A small text-conditioned image diffusion model, trained from scratch.
Data: trained on regions of photos with short descriptions (Visual Genome), 101725 training examples.
Rows from block 2 of the denoiser, named by matrix and row number. Rows with one number belong to one attention dimension. Each number is 500 + 25 x the weight over the matrix's rms, rounded and kept within 0 to 999. All counts start at 0. Numbers have three digits each.
# q: cross-attention query (model.blocks.2.cross_attn.q.weight, 128x128), inputs 0-127
# k: cross-attention key (model.blocks.2.cross_attn.k.weight, 128x128), inputs 0-127
q.47:478498540503504490539526470513504538501508524502437519503494504522466487509540480500545509519500449488484517500532508493561521493500502504458487496492500545511535511503519516519492500501498487502476475491457481522500428497491519510478500552498497524569524529474499502454513484535518448465500469487520497482506551488472475508495504497500490513501446497492525529529501503492483502531500
k.47:499501500478541452478525522539500492416501500500523516559467498482491502599481502478488448501500473500503541498500516511539501486499514455500554523500448499500573443533504501528496441500505500452500515500499495502508463494403506500489528463464501602496497492501505526526490493506500491497488451506501499460500505559501501507539465500512489494516522502503476457497588500500459559500503
q.48:500503511501484462510516480467469451514488497506479506483500485501498493495486486558496500504503545503487534534515502459500476528575524504514502487524462508499518475544440493502542483530499517481501500500546501497500518500548512519503500497506501505489568480496532501502515545503491501445500500481486507502499501565499486497520498509508556526505500498497523500487476505499499547509523
k.48:531482502519500532500504499495500564499493501500500485501511500499494509533529500500497514501446415481498549500529500500499500501500500500495500499502503499512500493513499500537499514500420496533502512512506500454500500490511497495427573481493479501531531500500502502512515500453468504476501500524514500481500531481499379503528498568521471518496542500493500499485510499499468456522500
q.49:500483510478462531502498483461491517501503499514546433501537528498496500499484507471507498501493474500501503486496515498443488500501498500456501466506502496499462495496507507504500513502501500486491500466502502517492543509509496437508501493491510493509502495520496500514455501472501513595527500540453498491608462545504510509504502487507489511545573502572497497487499539501462491477467
k.49:453490477503494457540518517506533454507502504497497503477495491569467500504498471521503484530525549497504527500517512503514498501500499501505497513527505513500500504431527495519508501543475536511503482490506518499502503529512499517554495566448499495503502479520500496439476500583447538548498578481500507522501499500496494496436533469466512576501499490500500499486486467500500502511498
q.50:503434499493582483506510511510542500490510515467511497505496496460455497481461502500508502475565496508496483494502515504495500533590554475501465568489452517506500501500504501501504486499502511487520501482487499495526561494472549501502497528502444419482480527516489514501539493498510495501490479484517500499514476497504456506500513511527518440481504497467521500500532436498462512494567
k.50:512500514489512502496510493493495502490499395501496559495501479500483494497532497475490502507498481503509505512500444500534486499510482499486502448505509455499492479520494488500502491499500489497505579500513508519440499530496525500501562502465501507503582500502463507516502510498562497508499493498501520528517517433514467494535498534499486534586497491500484504515501548501418499498499
q.51:454544522508534482488503492497488497494501529498505501500497511500508477512491507500509495481489497499472498541613516504491485488504509501457539482523485499495475504508522509508490523498493486532489523502480500515452488502509529454494485476489507488542498536532519489504488489499500493496488500500478502488556531500503499504516533497492489500500458500505486494529498505500500487526474
k.51:499497530500497494513501471517550421471521493559478494492501486500498556462495547467506494513486500500502482535515500500500500475512528500529506483514499500521500500509502499488501500501502514503500503465514512514475481527493471499500437500522495499509507501504509501458500499495495450584447504531495498501501488504484512484502572495455499529493503512546500444517466480500500486487472
q.52:518489489483494566547470464501508500466441500491550484464516497504503504484515577500500513509472510500500481500493480518488537500503459504500523498501476499516511490529497503498507495510481499501479524496498507443512510481510510492456512491483533496536424500500520473501500447488495499504500481500500503506424506501518503506511479499478492529493499521414500521496489508495477505501516
k.52:512497516440500492471501498484500470500461502500500500500500511497503500499545500488485509500501494538527504476491495505500451504500500534493480532500501497500507554494511500479508476488500500506498500500500481514540495502489507501495500454499501503496500511522481500539498470501533501493519501440500500501463506448501534486470500502499500498500502496502506503527495494499500489445500
q.53:466517500510517551498486490499500515501503501457472486500500499499481512496452505498524480515501480498477552530496511508500497494485489492494501500498496471493509495483511486548480503496520529537489506527499515505531446542515479504499521498500500503532488500441477478504472475489498499487501500500502500474514523503590501486508493501502508500499517499498505499504500490466499501506484
k.53:507494499502501499493524459511501504501537504498508503487500465500503512500500500501545497504508507493536482499471503501552495501491493500514531538495531501499512530495502499547494497480500501508498499524501502500472501517501501507498494495501507448500500533505499499459514497519449482496539507507504500509442499500478504500501491494500511566439474474453502499506503498500501496512498
q.54:485497508502514501490508500515500500547500472497507501537514497512460493499530498514540499476509445455499451500521541519537510481538498492497485530499481505501502501479435513574469502491507518505500464501496506499504480531466501552549541493487494449502456494484468540502494457499509495498500502479537505512501529500527528470502532499526494430535494496517498456503498494515510504469519
k.54:501500510499490546500574499505446497507506489500488503470493501471509505465500500501500582494494454502500490500487500509529544501500495498498532492500500502510500499504500503501518450500545499501500489498459541500500502501500507501533523500500501492476515501533502525439501500500445499521500500544542494500490491499539499494519507513496500500500512436507483496502500503479498521483463
q.55:511483449518496520512535527483497500500495486484500491512526513500491523499520501497485471538468498508501499499506494500532497486445470480497501488506513499506502517499510436460500498472509470501481514560546495500462503504455534513492438487511565498535509543470513501507503567506518492521501503540505501486512525501500520520441445499457417502485493508501501501505506507474463508476452
k.55:504442489506503461466480523506500499475475500486505499542500625498496499560463496456504495502540482504465500480500499503502534462548500503499501505508508548489498497497457500524506423500501500448497503490524474501570500485481528497499482505486495506498498500486514490515480522569499497499500487505500539451536465541509562523498480464542500431521499552520542472501512500500501502494523
q.56:499473501495586469517504489500478495499500514500526514500492499533509485502470498477494521427519513501516497474490497496471500460473538485502435500532483502565499487455489505495502484500527462483512505496503496552521526502499508498489516500563487477463500531498535514534498516478498561496492495495505439505512494496441499494500475554499500487479453488496480510500473514504492490432510
k.56:508538507509451498494508485498499498521502490538501486525499526496506473528548498506496457512504538505428472477484504564413502474446500500488589466553495471506513497480503506464495508512480530417473521495506499451464501558500573476500430502523509535454501504541500501396500520500494502500458513522489506482493443500480548500511511498513494407500488507539514500485501500491543508502513
q.57:507530470504461531452500501497500525504518507516500459590454495498530496590548521513505416527481509486500501495527469521517436465498518494495441502494497472476524508537488474567504518486506507498492503503502538501492414507496490501505506562484500527585460507504466501478502472504490502543532499517502506492538529495495503492483486512498520494517453502506480500511562502488493494501492
k.57:489444508508535491533496501503547500503499505496540508500564481499453556490499494471453501509500535492502491537498512497511497504503502530512499469498515507513470500494498519500501462565522520499497493473500532505502500531500488499451552495533500498499502445499505485496520475560498492499502500519502498510482565516498468494495505503509503501500462488513499526501451532502516503523471
q.58:565494500503479507485483496456463499488511481492530495499471461450482500524492502548484456490503498528437527514501504499526501497495512508448498492517476515519450495535500499543462487544465483478500505494500398483488496502471503489501505533500401494433497490500498527500494498495508508493501502498558490492497386529519509501474495506491479504535562537584479500499529483517500497518532
k.58:477500500498504493499508501509502570547491502502487543506496526544538419455454498505455499481482465560499500489479500454574427479475485528517512561576491500463480483534528501544500505463485471462500501500499543524512518500509503506499549514470502497490545465502467475484494507652499490453458492507500520489501504516429498500508497496490490500500500471541488504504493512521500500474474
q.59:494499499504603489522570494501523505510473500498499497499461483464498516491500484488498535429476458500479501507479502500494516478501471500499522516500500454498500497517482507417501472497534501515521505503605512475500520521515491515485500514504494534470486552484456468515497522515500471503499477497560500496500489519516489501478496499412499515459523499501552471498497502478457502481478
k.59:461500483527509491486526496494499503494509499504497496502522498501510499495503560471494502500500471500520501446502499499455509544486450527468501500516504481432473494502521488552479503467509462493502495501497508497504506466499499453498521509495495503500470499512485499500502546503500493500503464535500467506502500465506539506514500503497500490565482497500493502549508542500461496462473
q.60:485471490506500499496500502498535469502496461496504464494509545498445492458503484500548497502473500476486465514513476464485463536499500525500560497460499454476501499491501475510500453502500521501474511519510501504495508529501470499506517461478521500540499501486500500454475515540499498553534499502494495532504527560478532500503559493494501500551499532526499517491497511501530495447499
k.60:475498523500490498504494494544538482501479491491489519502516500532500500538500484499496500502504532501501479510500499499490502497500502499493498500500530521531492511502500505498505541503506516492466514521500526466483484519535496501526448540489498509532500505482526500497456503505497500510501493529519500508517456496491499429451502541500509501500500500500537500500500500508540543502449
q.61:529499491484511552495499503500498491507499546497500490496492500500531499508462500509527466460509523496476500488516498488497481501501486460478499507486505498490509482500483489459504563493469581499501457554500567522496510465477489497520495507528500521506481501501497507512509476438504517497529492506503513513500504495508533491498498487536508488544527503498501501514483499474466528501513
k.61:516512497484515519495501500510500520502516446501501500506500494490491500503549563499447505500498489533464573461519500492483440519467485500500500528501477504482489467498492501575497463498500499451500533501529455504510486500468500602525528502500502502495547458481484512547505511504554451491499486462508494487512499425524541496517444553536436489500526501497465446494517566500446500448517
q.62:495485513501516495500533524509502502500520503512503500478480503503490536480450532491453500462498527508480528549527483496526500502530502493483509474504454445531499500552500482481500500497504469500533465508507472487524504492469503498454466500500491522503447500521583486512494544456474458595495500481507470502480429500575493491548476502500549502512498500467501488475500466535505530506487
k.62:472508498475469492505484493498512478545507502543508493498512442501502531493500483533537518491509502496503498490499502499505500498499501502498473506498513504540436509500500492491496524500470500516505495463442527500484500501499537493433463523541483486510528506499480450460537501500488517497497505480482502520479500500505493502502527494500512496477464500497503490502499495500502500446500
q.63:497488421449484502497574505498451501501500500500539446507498496480444482486475437500498504512484474542465547548499471463544499500502493495491537481498508504499524471499476479500500499488498502518467483489504523534500484500443501502450472526496448499545500500479495524500575492542504497505475490533549506500504518502503500503500507479500513561498465532500511498429460532471491505510494
k.63:499513500500509486474507500527509493565461523472462569488500540497460483547501500500501498522506402501500501501497507500503514484528493496518500511502481499481505424515487481500535506469500451485492576468531484499529512499500510492477565500467392531500500475444502515510485499501506497502437470500505487498501502528518484483507450518527500502503502481545510500481508575500464542497484
q.64:499500489501496500500524499507484509499497517500499497454505500534490494501513492515508495546516501499500529499501473465460488513502501501534494451501500497477492500501498527466500507487499452501500505514469500473500468496515466499501506519500502500501500501497505512500512479479500504501500501500425500525523536515500522500500500512498507502501494502506503489534500523498482529478500
k.64:474496497531503500501508500499500523500501500501500489521500514500499499536500500575518500507486520500501500467469480479494497472478528507496500509466549500491492503472501500514499500500500528500492551500497500489501511533500499486500500500497516497521500499501500492466487483500468493500500475500522500477516529536501510532549500496489502500465500500500527432509468535500457506479498
q.65:509516500490466505508457467499494509547516498506492498510498485490523452481494486500501462413499502470500499500525497495511503489499506521501498511497526536504507511491500492501500497487499520493536495499506500501499554546496506494484502496519502501545502517503502484489469470503502493522497501498500463452486482500501501512501483503462533498500541500470461437542489500465505484497524
k.65:501484505501493500516500500498522559518486494497539487453509450505499491462493501473497500500500494501500476499497532501477501500569475503503499502499487495527499483602521500511442500500500496505502500500508500497504553490522500499500544529498522502490501502500500509497507576477526500496506472504500551553498496480538498512533514499438498453499503514505499493499502498471498502524499
q.66:531484505500498504432504492501500519497504536412480485500498502489442513510487560508506499505504478508506492487472484499484450488538514515499507520508525500505503503513491501506485511479501507510470543526503417500484564500491450491484488500537519472510514522498503495500469499457500498474453500500431500501498476499505503534500499435499497508485499476499467499501449504498483484481558
k.66:507510503572500500483433472500515519545513500500515504569501522496464551496501501497494552500554487500476515529502505505518474469509501499500461502498523537514484508515449540538499504480475495489509528505500502493498498507464501529502499505484510498498525478499488506446449498498482489500508505525500462496500466527486509478533557541510496485496471507499500422475560497500426506572502
q.67:492499495495546561501526447516561499497550514501476405499503503488505504490518503490500427452503471515492498500496498489508500504517499496547492501519519508503500502497511496501504512520499511500501472503460503469469480474493539507470501479500521492501492520501520572509500501501543565501486546504502501505496459553487504515492504488501480484497525536508463518495501502463508495500543
k.67:526500502525453504500499503502500500487500503547468501502500484514504500508547480528503500531586504499543471500498500489509526481466496485507499469500497558544501577493442500434499500484501500560496506500477500495439497501500498481500482501527506588499549500498500499431500498500468530551507500500459503513510498438501494501452512499472554533522521501500524456453501452522500488544498
q.68:536506503504503498502517512506518490485497497489455534476502500500499502494498497500517499507480495477498502535549510425445446502482472491490500497502414494497511500541513499457493500499457485483500537520466566498495488500490493519499534555508495501513504486508500482498521495499499513499501451475515502506539501500502492460517478498499510486545436502500501500531535505498531481502476
k.68:501579504498501481499499488500480455499540490490477523499482499465509499538495506499590471501505504480512560531553500520500509500501502480500501500502516502498491501485507500517496493500488461533502501499509470498506499489498500501500443500494480501503489479486468500544509478500499501507495490527499500499501500505503511484482502514512495505490497432506535500463506499525535476503500
q.69:411480497493503524469468530496519495485494504499497482513497481504505505476501500475540478556495505500522498471475485454476494505492473497500510500487522501494501499514485528488501505523497510508470517536497519500506464463494503523486499520498502517501473497500530513553505491459463537473483501503545493516518496480493499504478508517502481500505551503535500490494531525513496500507546
k.69:495478497501499522500507500499491498483501503443517498500508500590502552505470461568568432500537500499477496500481461494503496500499493501518500481513505510500492502495502484500457491455500537500461532549426500503482484499502496499524500499505506491508499499500483489501507487504498515500501498500500549494472500486462501508500573496499555532501498514496498500473497501501430494496470
q.70:480539473507448534501499521500496500500462476521502499499509500500501500554528488461498500494498468505511500494501494500542537527461493500499555466512495498478497443501500509480497501500499499466505469498512501494456500461503492500492505514534500472495522502536499507510489461541502543458512494500500499520506502515501451500502500502499487500499519498533496466499509501511462514498515
k.70:494501426502502518515470506500537500530501510521571498499500500500501500500488502500497500460500500500545500492500486481507500501500500504502548521459466452511500473550522490501500506487500500462500500515500500491521490516463474499500504498475502554500498514500500500504475501494538500500418500500505473500464508501499543580500496498507433478543500478554483529499498502499540534477490
q.71:453501496500492492452504507453484556505500461517533481509496514474493502549503501499497525503486517486519498482465500499494504485505505500500482497465499507565510533486553499495464500494498506549500504496510493463500548551520502482486491477501498499501506492462500486501500498515500482508489515515500499493489532504502499465501498494498501500500512502500476524510500455500500498521483
k.71:491500523515451500518500554461502500506499430473500500500510501490541490469477497487459512495500545500499502504500500545500498497511501514501500500499509500500461459555498471515466531541480499500524544500510499446496507489500489511542476546500525500500467512499500556500492500464500478495495486502500500477500514501526497500499494503562485500500466502474540501515503499489500504509501
q.72:498500500498470590498497483500499525520499500485500499553501500493506500476503497502480485497497517506486487500502557520495477457487477491515515496500516472497500542499495501572493507495502505470514509508520501499491564539509479527500467502501504537479478511491458447497501507449464447498500500495497461504508526488500537498502502510476490501472560519508432502499532515503484502478501
k.72:495530400508472487530536480466500492504472526466523501462533490503505506499500506499492507525503501454482500500527503497501498496474575499500499494498500507500497499500498501505498461508478486505503474504498478498500500506455490501531484532475496485499469503476481429499497549498500536499501495521503498503499499475463501500505500511473500500502501509487431499500497495493500502500500
q.73:499509498462506476500500477527503495505500457500526496500501483492510500500532500516500491493526531515499493480483502459499473501473514519501500507497511492509504508467503516497511509507519528523523526479505507500510492500516500487489513470500517512475501500480506507502500500504498501500478518514513484466499502502520542500462488518501513501475504530488491500534472502500515483500530
k.73:500431484547548500491528494500500501500500500500499487491499502500500508441500482519539500500500500506500500500461500500431500503497494559495500500500477500436500501501500485515500501501500487488500552476501505500499500514534514514507460500508552500497466498487518500475493499494499477500500500500500500495498507500500500473500500500509500500509505504514499509496500500529466513492500
q.74:471497503490487507502460531503517500478497512478492468498500561500538494463500482507543495528499501541491491500494500507512500502537497491498510501494457479518512500495498506484522461487483506461470501501518454500502490493468575532526501448482490495467492528481501557526550500500481499517497486519499462513500465528453504503500481493518501500503507538504533544473507477488500476504496
k.74:474492500459487500501496513500500501499516501478528523482499506554499494499502498482549518500500500503500479500500500466578468461499503492488500500498500498481511508430508498485493487504515506581500468500480570507500498537499500500523532494459500517520501516502463502500544500512491496506503500503500530525557500499500492432452490478500535528533472451493475499495499512491518486510520
q.75:510524503501496540509527471496502524497464511521496511477532520442531510562499423507510507531499487487478525501556429501545479523505515561505486502500521499495563500475555498491501489500516494520501498493484489501494388499492515470502500497500433498499484514509500504483495530504497462557487521504500502493434486511501514488496487480546503499521336504434522467502500502501534561523469
k.75:538561523499491503485484496501408501446564475542500527503524484460510524498505446509469500501518566427565499487453517497500483502483501489503500465509474439521513484505496498502524477500501503496529492475498481513493491482497593515486494566504504505499482471500528486484588562465493509505506485413461499510498533516499499516453507553503516498500489497501505500457507577500424475500499
q.76:465500498540499500510502500488518511502498504503506468524504516500520499480538500492506497503481429532514500495492501506537493488500480499499501494536500497500498496464503500486503488466561492491469503540558500503500472500505535479523478418455500523497500507427496555510534503471485500508505505504500494506503519508490470498504502523500490495502503528502538518507479536486519508455471
k.76:485500488501533520493482552560499504497499523458498505500516531497506502500468522501467549499473503505516509500498518495479493483500548499480513499501500469471497482498543461539487500478526504506499481501538499502530492586482577504498500500501526493488511498494500495543502556483503487476492424516516527485498477500500453505508502487511495503513504488500499499503497512501570495512513
q.77:498505510500484501480467495493461447526502484510577483496472500503498500477500494503485500437502520504499486500498505500507528472496500502499503499501505518496528481485501500501512476503586499518532500501512501499503547534501503509473501500503501501484514510505479521500476497493501500467497498500505494491526521501500500506504480515453514520488550500500472529501500491514500478502519
k.77:501471555500495509494549521464514504501503472499511488491466501519565499434503495494498503500499539500524500501471506503510501502499500507523500542506496500511503529522506501522500503501499505488437499526507498434426500462504541545499480496499534493498470498492494452504505487431478454522508481500491503504499500447502490514500501502541462494497504502498517501499500501501500490470482
q.78:540482502507509500528498501500503500497529500464502542499488508490500500500484559533500493498521512500501510503509499503577501500501505507483498495472500514503469500505509486506491487522500520472493495498489475512522564502501499486500500498539487460508501500494486502471499501507486499540500481494441500468501491483507484536501512499500506501472503500495500489513500481487500499500501
k.78:503489553494466509500502499499505504499490463500502554492482500436499497488508498510499529500488500492555488487500502511501500512513487485493500503498486488501492526471504529481499522500501499552503498507487502504478545480469499475501500524501526500500504501508501513489519481544531482475452558501500499501508501517487499497543502506487512500499502500498500500524489438500482494524525
q.79:500488512498475500500461479504496512501500490512481557531484502515478492489485470541481505517498500505500520511529500471504544527436488519469489500480503491497498499470487489471503444515506501508525500454486508520462511507499494491528517574508500492500514502511500497501485500514494504514499500528500494491500487501526498508463500500492538539497502500499479503541489486524473468525501
k.79:499528563503500500454500433482500511508500518540510494498496491491501500499507547511485501499451499562500471498500501499516500534545500525533499505455484496431502489539502498498500489527500500471471500500584554491502481500515479498500494459405506501501501498502503484499505501531585513479539500529501436485535497417501500513500489576500497439503545502525497500498535504500477500500511
q.80:500520501527506492500451461498467521487443500519515510504491497503499469491500486564502509560507500498500502518500494494493510489508505507490499501499486512496500514502514514497448523503514503502505495493517501500516500514524545502498500495499552502511523501500497452499502498507500509497499489493501497500443457504477496474500507494515510524503500506488503506534498498500499495500538
k.80:504500499500490498534578502494506451523502472517474501470500500537498468494500466573544460501544499480517508500501500514500501561500495513502504464500499520549449553504500502500457537501491506500446496502417496503435502499500532512510426507643508500500496500513500500453497512515428424503517519500498507522506445492502500499495512530462543499447500499523505514502511490429493470552500
q.81:504535523499502505500490500526470500516492502490526494502500500492489464543513500481516500457503510501495499502490500498528506511501474532465511499502504501496505483500501501500496519500502499496501518500514501492490525456500458526497517490502500500499500503542495540531490489500505501503503498482500500504500501484501471499506494490501500511473511500499479483459520501505525500510530
k.81:536501500524456500500499518546532500506500498469501487500500500502543495490481500475505523500539518500501545500489500505500500500495500513520576500508500500567561500501481500492506500501493498490443487480500500499483500499506476498500494500525502500484532500500487503460493482498465486500476514500499546515451498524485519495510502502458535500470501500500500500501500494492522498554505
q.82:487514500500499475530481482508552512496501507510537527503498476496474496524503497536425497467500499492477499527498480523475493427496503520449485499450480501499485514509503458494505505501508544489555500535487529478506473502432501497489499510478478528495506496509503498501508482497497523488494498531533500502500488509500509502504493517461501511521558506500466489521500491458495489482501
k.82:495500416501559485430506482470498446489459509413499502444469498498534500493499518504473500483447443513508505450551492497512500500498498552477485537502496523458509487555492478454537475523510496480503501500556503503552493500490502500464505432437499500527501500505501497634459525501539505476501479508543499473638500437525486520499464550547472500512575501536452473499497500488448484438621
q.83:483508499500500521501434499499492496496499491512495490503479504508486502500497500490498500435500500504500431500500502537525519498481473493497526497505504503501488505504511470499514465524494524498503500506501515493503533504500518501498526505499500498459497487485498465510532469539500506508500498513500494502503499503497553474514492508468508518496559499507494548466499479515484499516525
k.83:510504498499500498494494501499500500493526505498446500500457500510575481499501498502502500545561534498502503499526483499510501508497483502500499495485523499496482507497508488482508500500437501502499500500504564498496520526535472533570505498526502503483500501509455513478480500503482431498525500500498510500506543452502461482500454500480513539500499504457517516498458503534511394502503
q.84:520540515512503512487484498504491501504499550491497502517498502469502502500500499502501501463507500501442497506500504502503500484496497496506500501545496500541486505500528501501499500497499493501499496527499512500502554526511472457523481529559511496502499500537449484509491499485516504516499494500495499498498496495489507492498512491509489470502505502502507479500511500497495520501545
k.84:526538502471501494344507521500506503501499522537506501527532497469499501533501631444460509496422464504504539494511519550508498500496455500501500476502494496437498463523492501552547456531501493466510513504517497540532500498501422498461517483495501534470501500493511510539499524500561541453498502484509452503498501489499502446491486545500499488497500501500492488495508500503422505499505
q.85:500492501499521505486475498504523498496475503492482549493479499502512499457483497508486513507495499505496495502501521501514521473485491490498500504501501498499504499521482501500500496499494512494490502481505507500510521458485534493498476492482499494469490564499477498500511498486500501507501487507546510516498551488480500505499498530501483500499487500504513514484485476522485552506500
k.85:512501471500498500555502500458501487500524509508500517483511503509508514500531499499597488450510550486501501580502520492499407499477543524544501497500520463524499500432483457453517503504498528532489493500428498483495513525502500560462500584499496496528535456501490500512507476500486500527499535437476481512524500499499526425491508496493588531478479487499535461475535501500484464475490
q.86:514498499493502545503429493506505527479461499500470503500492500502498507482496466505550483514461469471486502508503513500519521498501498528456506525500446511493458466500501501511487527500503513500490527501482526499500553502499496502533533523541509480488490513529493485501463499493500500498500507484490514467522495506479498507513496500485500513492533532471512500505478510477471500498508
k.86:493462524500460525466509477511509501502507511513500506451487496513464569472471517537505508485497500500512508530481522493458482499512502490550468481496500541500500512497506500502489468501500497538498443501487545471500500506505531529499492472500501473509508501500501499423522497515499495514517614489463483603528500460496528446460500502404499528480535478514470514505471520409500489530451
q.87:515502501489473510500496498485498476543493496531476481499500491500492464503498532501493507498502479431470547502527448438500500500498500526506499481500482490511503501507500520487509483505490497534554535491497537496500442498495500503501505576486485503538543502497500506470484497497501509462489489499502520556497508502511484490497469531500511500520469524498499501525538542505501502500490
k.87:544500500498508500496531500498502489497503438532481499505500494492502495512502503557554501525518497472519517466500509502458500501490427506505498498492500527516506480518503500498455505480500509493499529536502497500501502500500470500558477483501497470450514448501497499500475502502501497500512497503499441497506500504500501527493500497499506500500513515500507503470498480500514500500512
q.88:493520500462501508501485524500500500488493500524540473522517480501532500486518501498545501507469498500498543500477490529500486486500495500499495490508502500529500522499508490499460501501527536500512504503490507566515495500525523570511489500507501500509478499507484499503497504472500504500502500501500500490499500500500485497500500501500501500501502496502500499496514493505512480513451
k.88:505446516500459535515497514500505500500468433501465500496500500502500500496501462533521508504500503470525493499488500548515538500500540499502503500500484500511500518506573500499500510552512513522515495500497526506500517466510528493500500521598518500448498500499499500490513506500500498503500504501501504530507447500502500506501531500448494502483501554510508500500430500501511512474441
q.89:499500480526518532505496484490489501467447502501529425527500500459496518499501455490517503505489506503544504483478487489499505485500498506504501499534515501492506499512502492564499504500510491496501513501492491483496495500492504537500528480500525508509499511500476522500487500479486480473512485520500528492499459503546499500502528474480506499504518489493505513502508513508489499499504
k.89:492502453504493456501481491505547545501500478530468500490500527503466500501447491467490500500533486500500515537497545497516500502545499499502500515542496506512497531500558495499513500499500550510555500500500551500551500553534527482500501475495511500501498539500500488500506519472495498506489520500501547505480487521503489470502497498500506502449538503500508490515458501487502497548496
q.90:480478466499489502500506517501511505499499496500458480506514484499500503514500539460522432502491496527508500480512502500499463486458500502456500500479502499500486518502503499479479513512518503527466501563500508490496509499500506500494503504543498491497499500470465500529500480480499529515499490562499497502518500502499500522503503500499499499496511500502497500489500500544448480491510
k.90:495529501500499508494482512500481514518500497509504494498487526505497503529399500500493500500498502500500501493509474504501500456506500479500506499500500535500500445499495500518500505500496500494500500535515500500538494534495494515500482499498519484480501500477520500500501466511582508500510431500501489469495462492489500500500506500500457501526500500530500499500500500516500546497500
q.91:519490526520497506485506511549477462471495501505529461494501499496503505521504500489522509536501500499497546501457501499545515502499500521469495498522508496505500502520432568500500496521502465506501506461510519501511435489506510533501501540503500503503497507509490525493498526501498503465473496502501485498513501499500488498498569502503465473448467519506548502502504494538516503538500
k.91:491501487500469480499484563540535491528524473508497503491499470500484499463500500505512522523518497517496485493424500519508505509525508500497506497502464508500502539493546497446501498500503490514489479508492551537517499513495517505490490494513499537500500555500500500473501489505500498533417500502485467499457500546505494500509568517540500500492505535500547500510412505502501562500447
q.92:474501500514500461512508480483541514496515501522469523512525507425505465500519503492488496492516500508490453447499466520496427499500516504553510454501495502501489482509501482499499515480501536499501518533464485498465487501492516495497503495499494466527500501533514498537500520501497510516519505512500500533488430500518516528501491487519547501521512455499498500510478503484505495475511
k.92:502499483502502513473488505523500500456483554443467515501491524521516481534494548498493498466500429478497500495536474503513501499505492501494500502500486503494554502535482566499500450497492501471505518503509501513501504480497464431491530502487525500442522498499500499554489500500520509423510498505510542500500500496499502515498423415528463500502499541496500499496527512501533492500507
q.93:508489508524533504473492499500499500485448539422503485502496500446484490507502499523503486478489505530508499473520496500510500496506482495516476500504498500504546504501522502532482521485485499499495513499500506498489493454458494503501484467503501519503526455529508513521456510488500514497475504498528507510484475514492500501500500449500499513498503502486499497507500557497527505501528
k.93:500526464503501500458500499579484504498433499448506539502521541485499501500476578464491499476466470482480544451547504504500481497501421500489475485518489508436498481533495513548479443499468536497505539463576489511503486461485531506492501500454524511497499497465508502563500543464528531516524501503499492472499500489496499491502506500530499471499501452537498493503551515574458505499517
q.94:503478500500500506479498476494502501499499518507474484497514499479482502526499503504497509502504495478500460500493491496511500520500512528597502510539500505498513501498549460507500455480489504508505523507451491515487468501500467479494514513499500463500502497529561495502496504501480501501566500500506460512476477500529499502500539502500507518525512442509470509496500523521511503535527
k.94:498500506444476499471500505502500502500502507498500497501500498478498500536484500461501495500501465496508526497541495499508500501528438536499499500483500499501500503504489499499471496500441548501512536491497499499501502499500501481500518503502504525498500500503500481499503500501559521462503517515500539498503501500493500500499496463460509499492498518499542538494500506532503466512552
q.95:499500477503548502476499501535500547482459502505487566503445500499500500535483502497509498550503498499539487500475516491472476502510502477474456506499499494500530511527501492501444500477502499500485500510495499490496574501511454497489505505489499513511500466497499449505501500499499462569511518461522508496487485501486500500494509520500500500514501495500494506457501500501499488508501
k.95:517500546493480498503518500494443488462515525507494501501500518505480521562538501525465501473501517521508532505502500521502470500531500504530525491455511520500490497513497500503461525507499491502505500470454473491498505487500506479500497504499502500500489500497534504502499500485492504500556520492498500500512499492528500561500520502480501498462491438505509497513520493525472567500500
q.96:501467498465539509496487498530499479520490500435482474506521495524492506497502523549510508537507501500561500502511474499584470494465500519521519455493500492515490500500466501481500518496494506517497501503513558500489505519503503505521484499511514529528504496496506503467500502463512516506481511522491483511487534570542503506510461473483505500500500534485499499499492529498500524498508
k.96:533500505499525500500517518500500495582499499504395500439518453491500509500524497543499448582500475529501496530456501465486510500505549484525498496500500485500440523490504499492494564474480531499500500500500539495491500513492499532515460533498509500544483500465494520468483500500501500500472480484500495501508500542494534500476546427500544500448516500530483546500500485394500510500493
q.97:531499507517496499480504484500500476490480501485505499500478505500526495539509500499514505495537564501497516494465491498432497486500486445448495522422514500549498504486511488486446500498493491533496500451523552502559551434498469509505548464500500488489499512500508487500558506504510500502455526494499520523482560501501469500500500497547438500499541527506515472496520487551500547482520
k.97:550531500476424509501490498500499499521504495510487546481509471507466461494508464502528505500492596524510498501502482569468519498500501500520501497502503500533495498487542502500498519500412500500500501486474487442489512526530520543505472500500503468501530504501461497487500500518501487535497501476431500539501501499488500500499527519465522528500511500499497500515443500422528531474464
q.98:505507467493534500480460495508506500504476493500542511476499543500496506500527481502504501442469502503421497534499494510520500502527499480495538502487447510501496500501501503535430490501528460518502519500515500474495511500471509489455506461499493506517556503515469500485501497524566518521499494543534487500489466566473466500564485508534490500499529474497510545478501504525558508502509
k.98:499499479500540501496511499500442508500500524487499540539499494487497494499517509500443506481499486519500574501505461541517429459484499504478500500500444520487565443559503481508503500469500443472504493466480492518506499501500501503500503522446506500500502497500525502505409521500530501497544490462468492500524500463500500500500480527500500492504500500508479520500507500518441499500471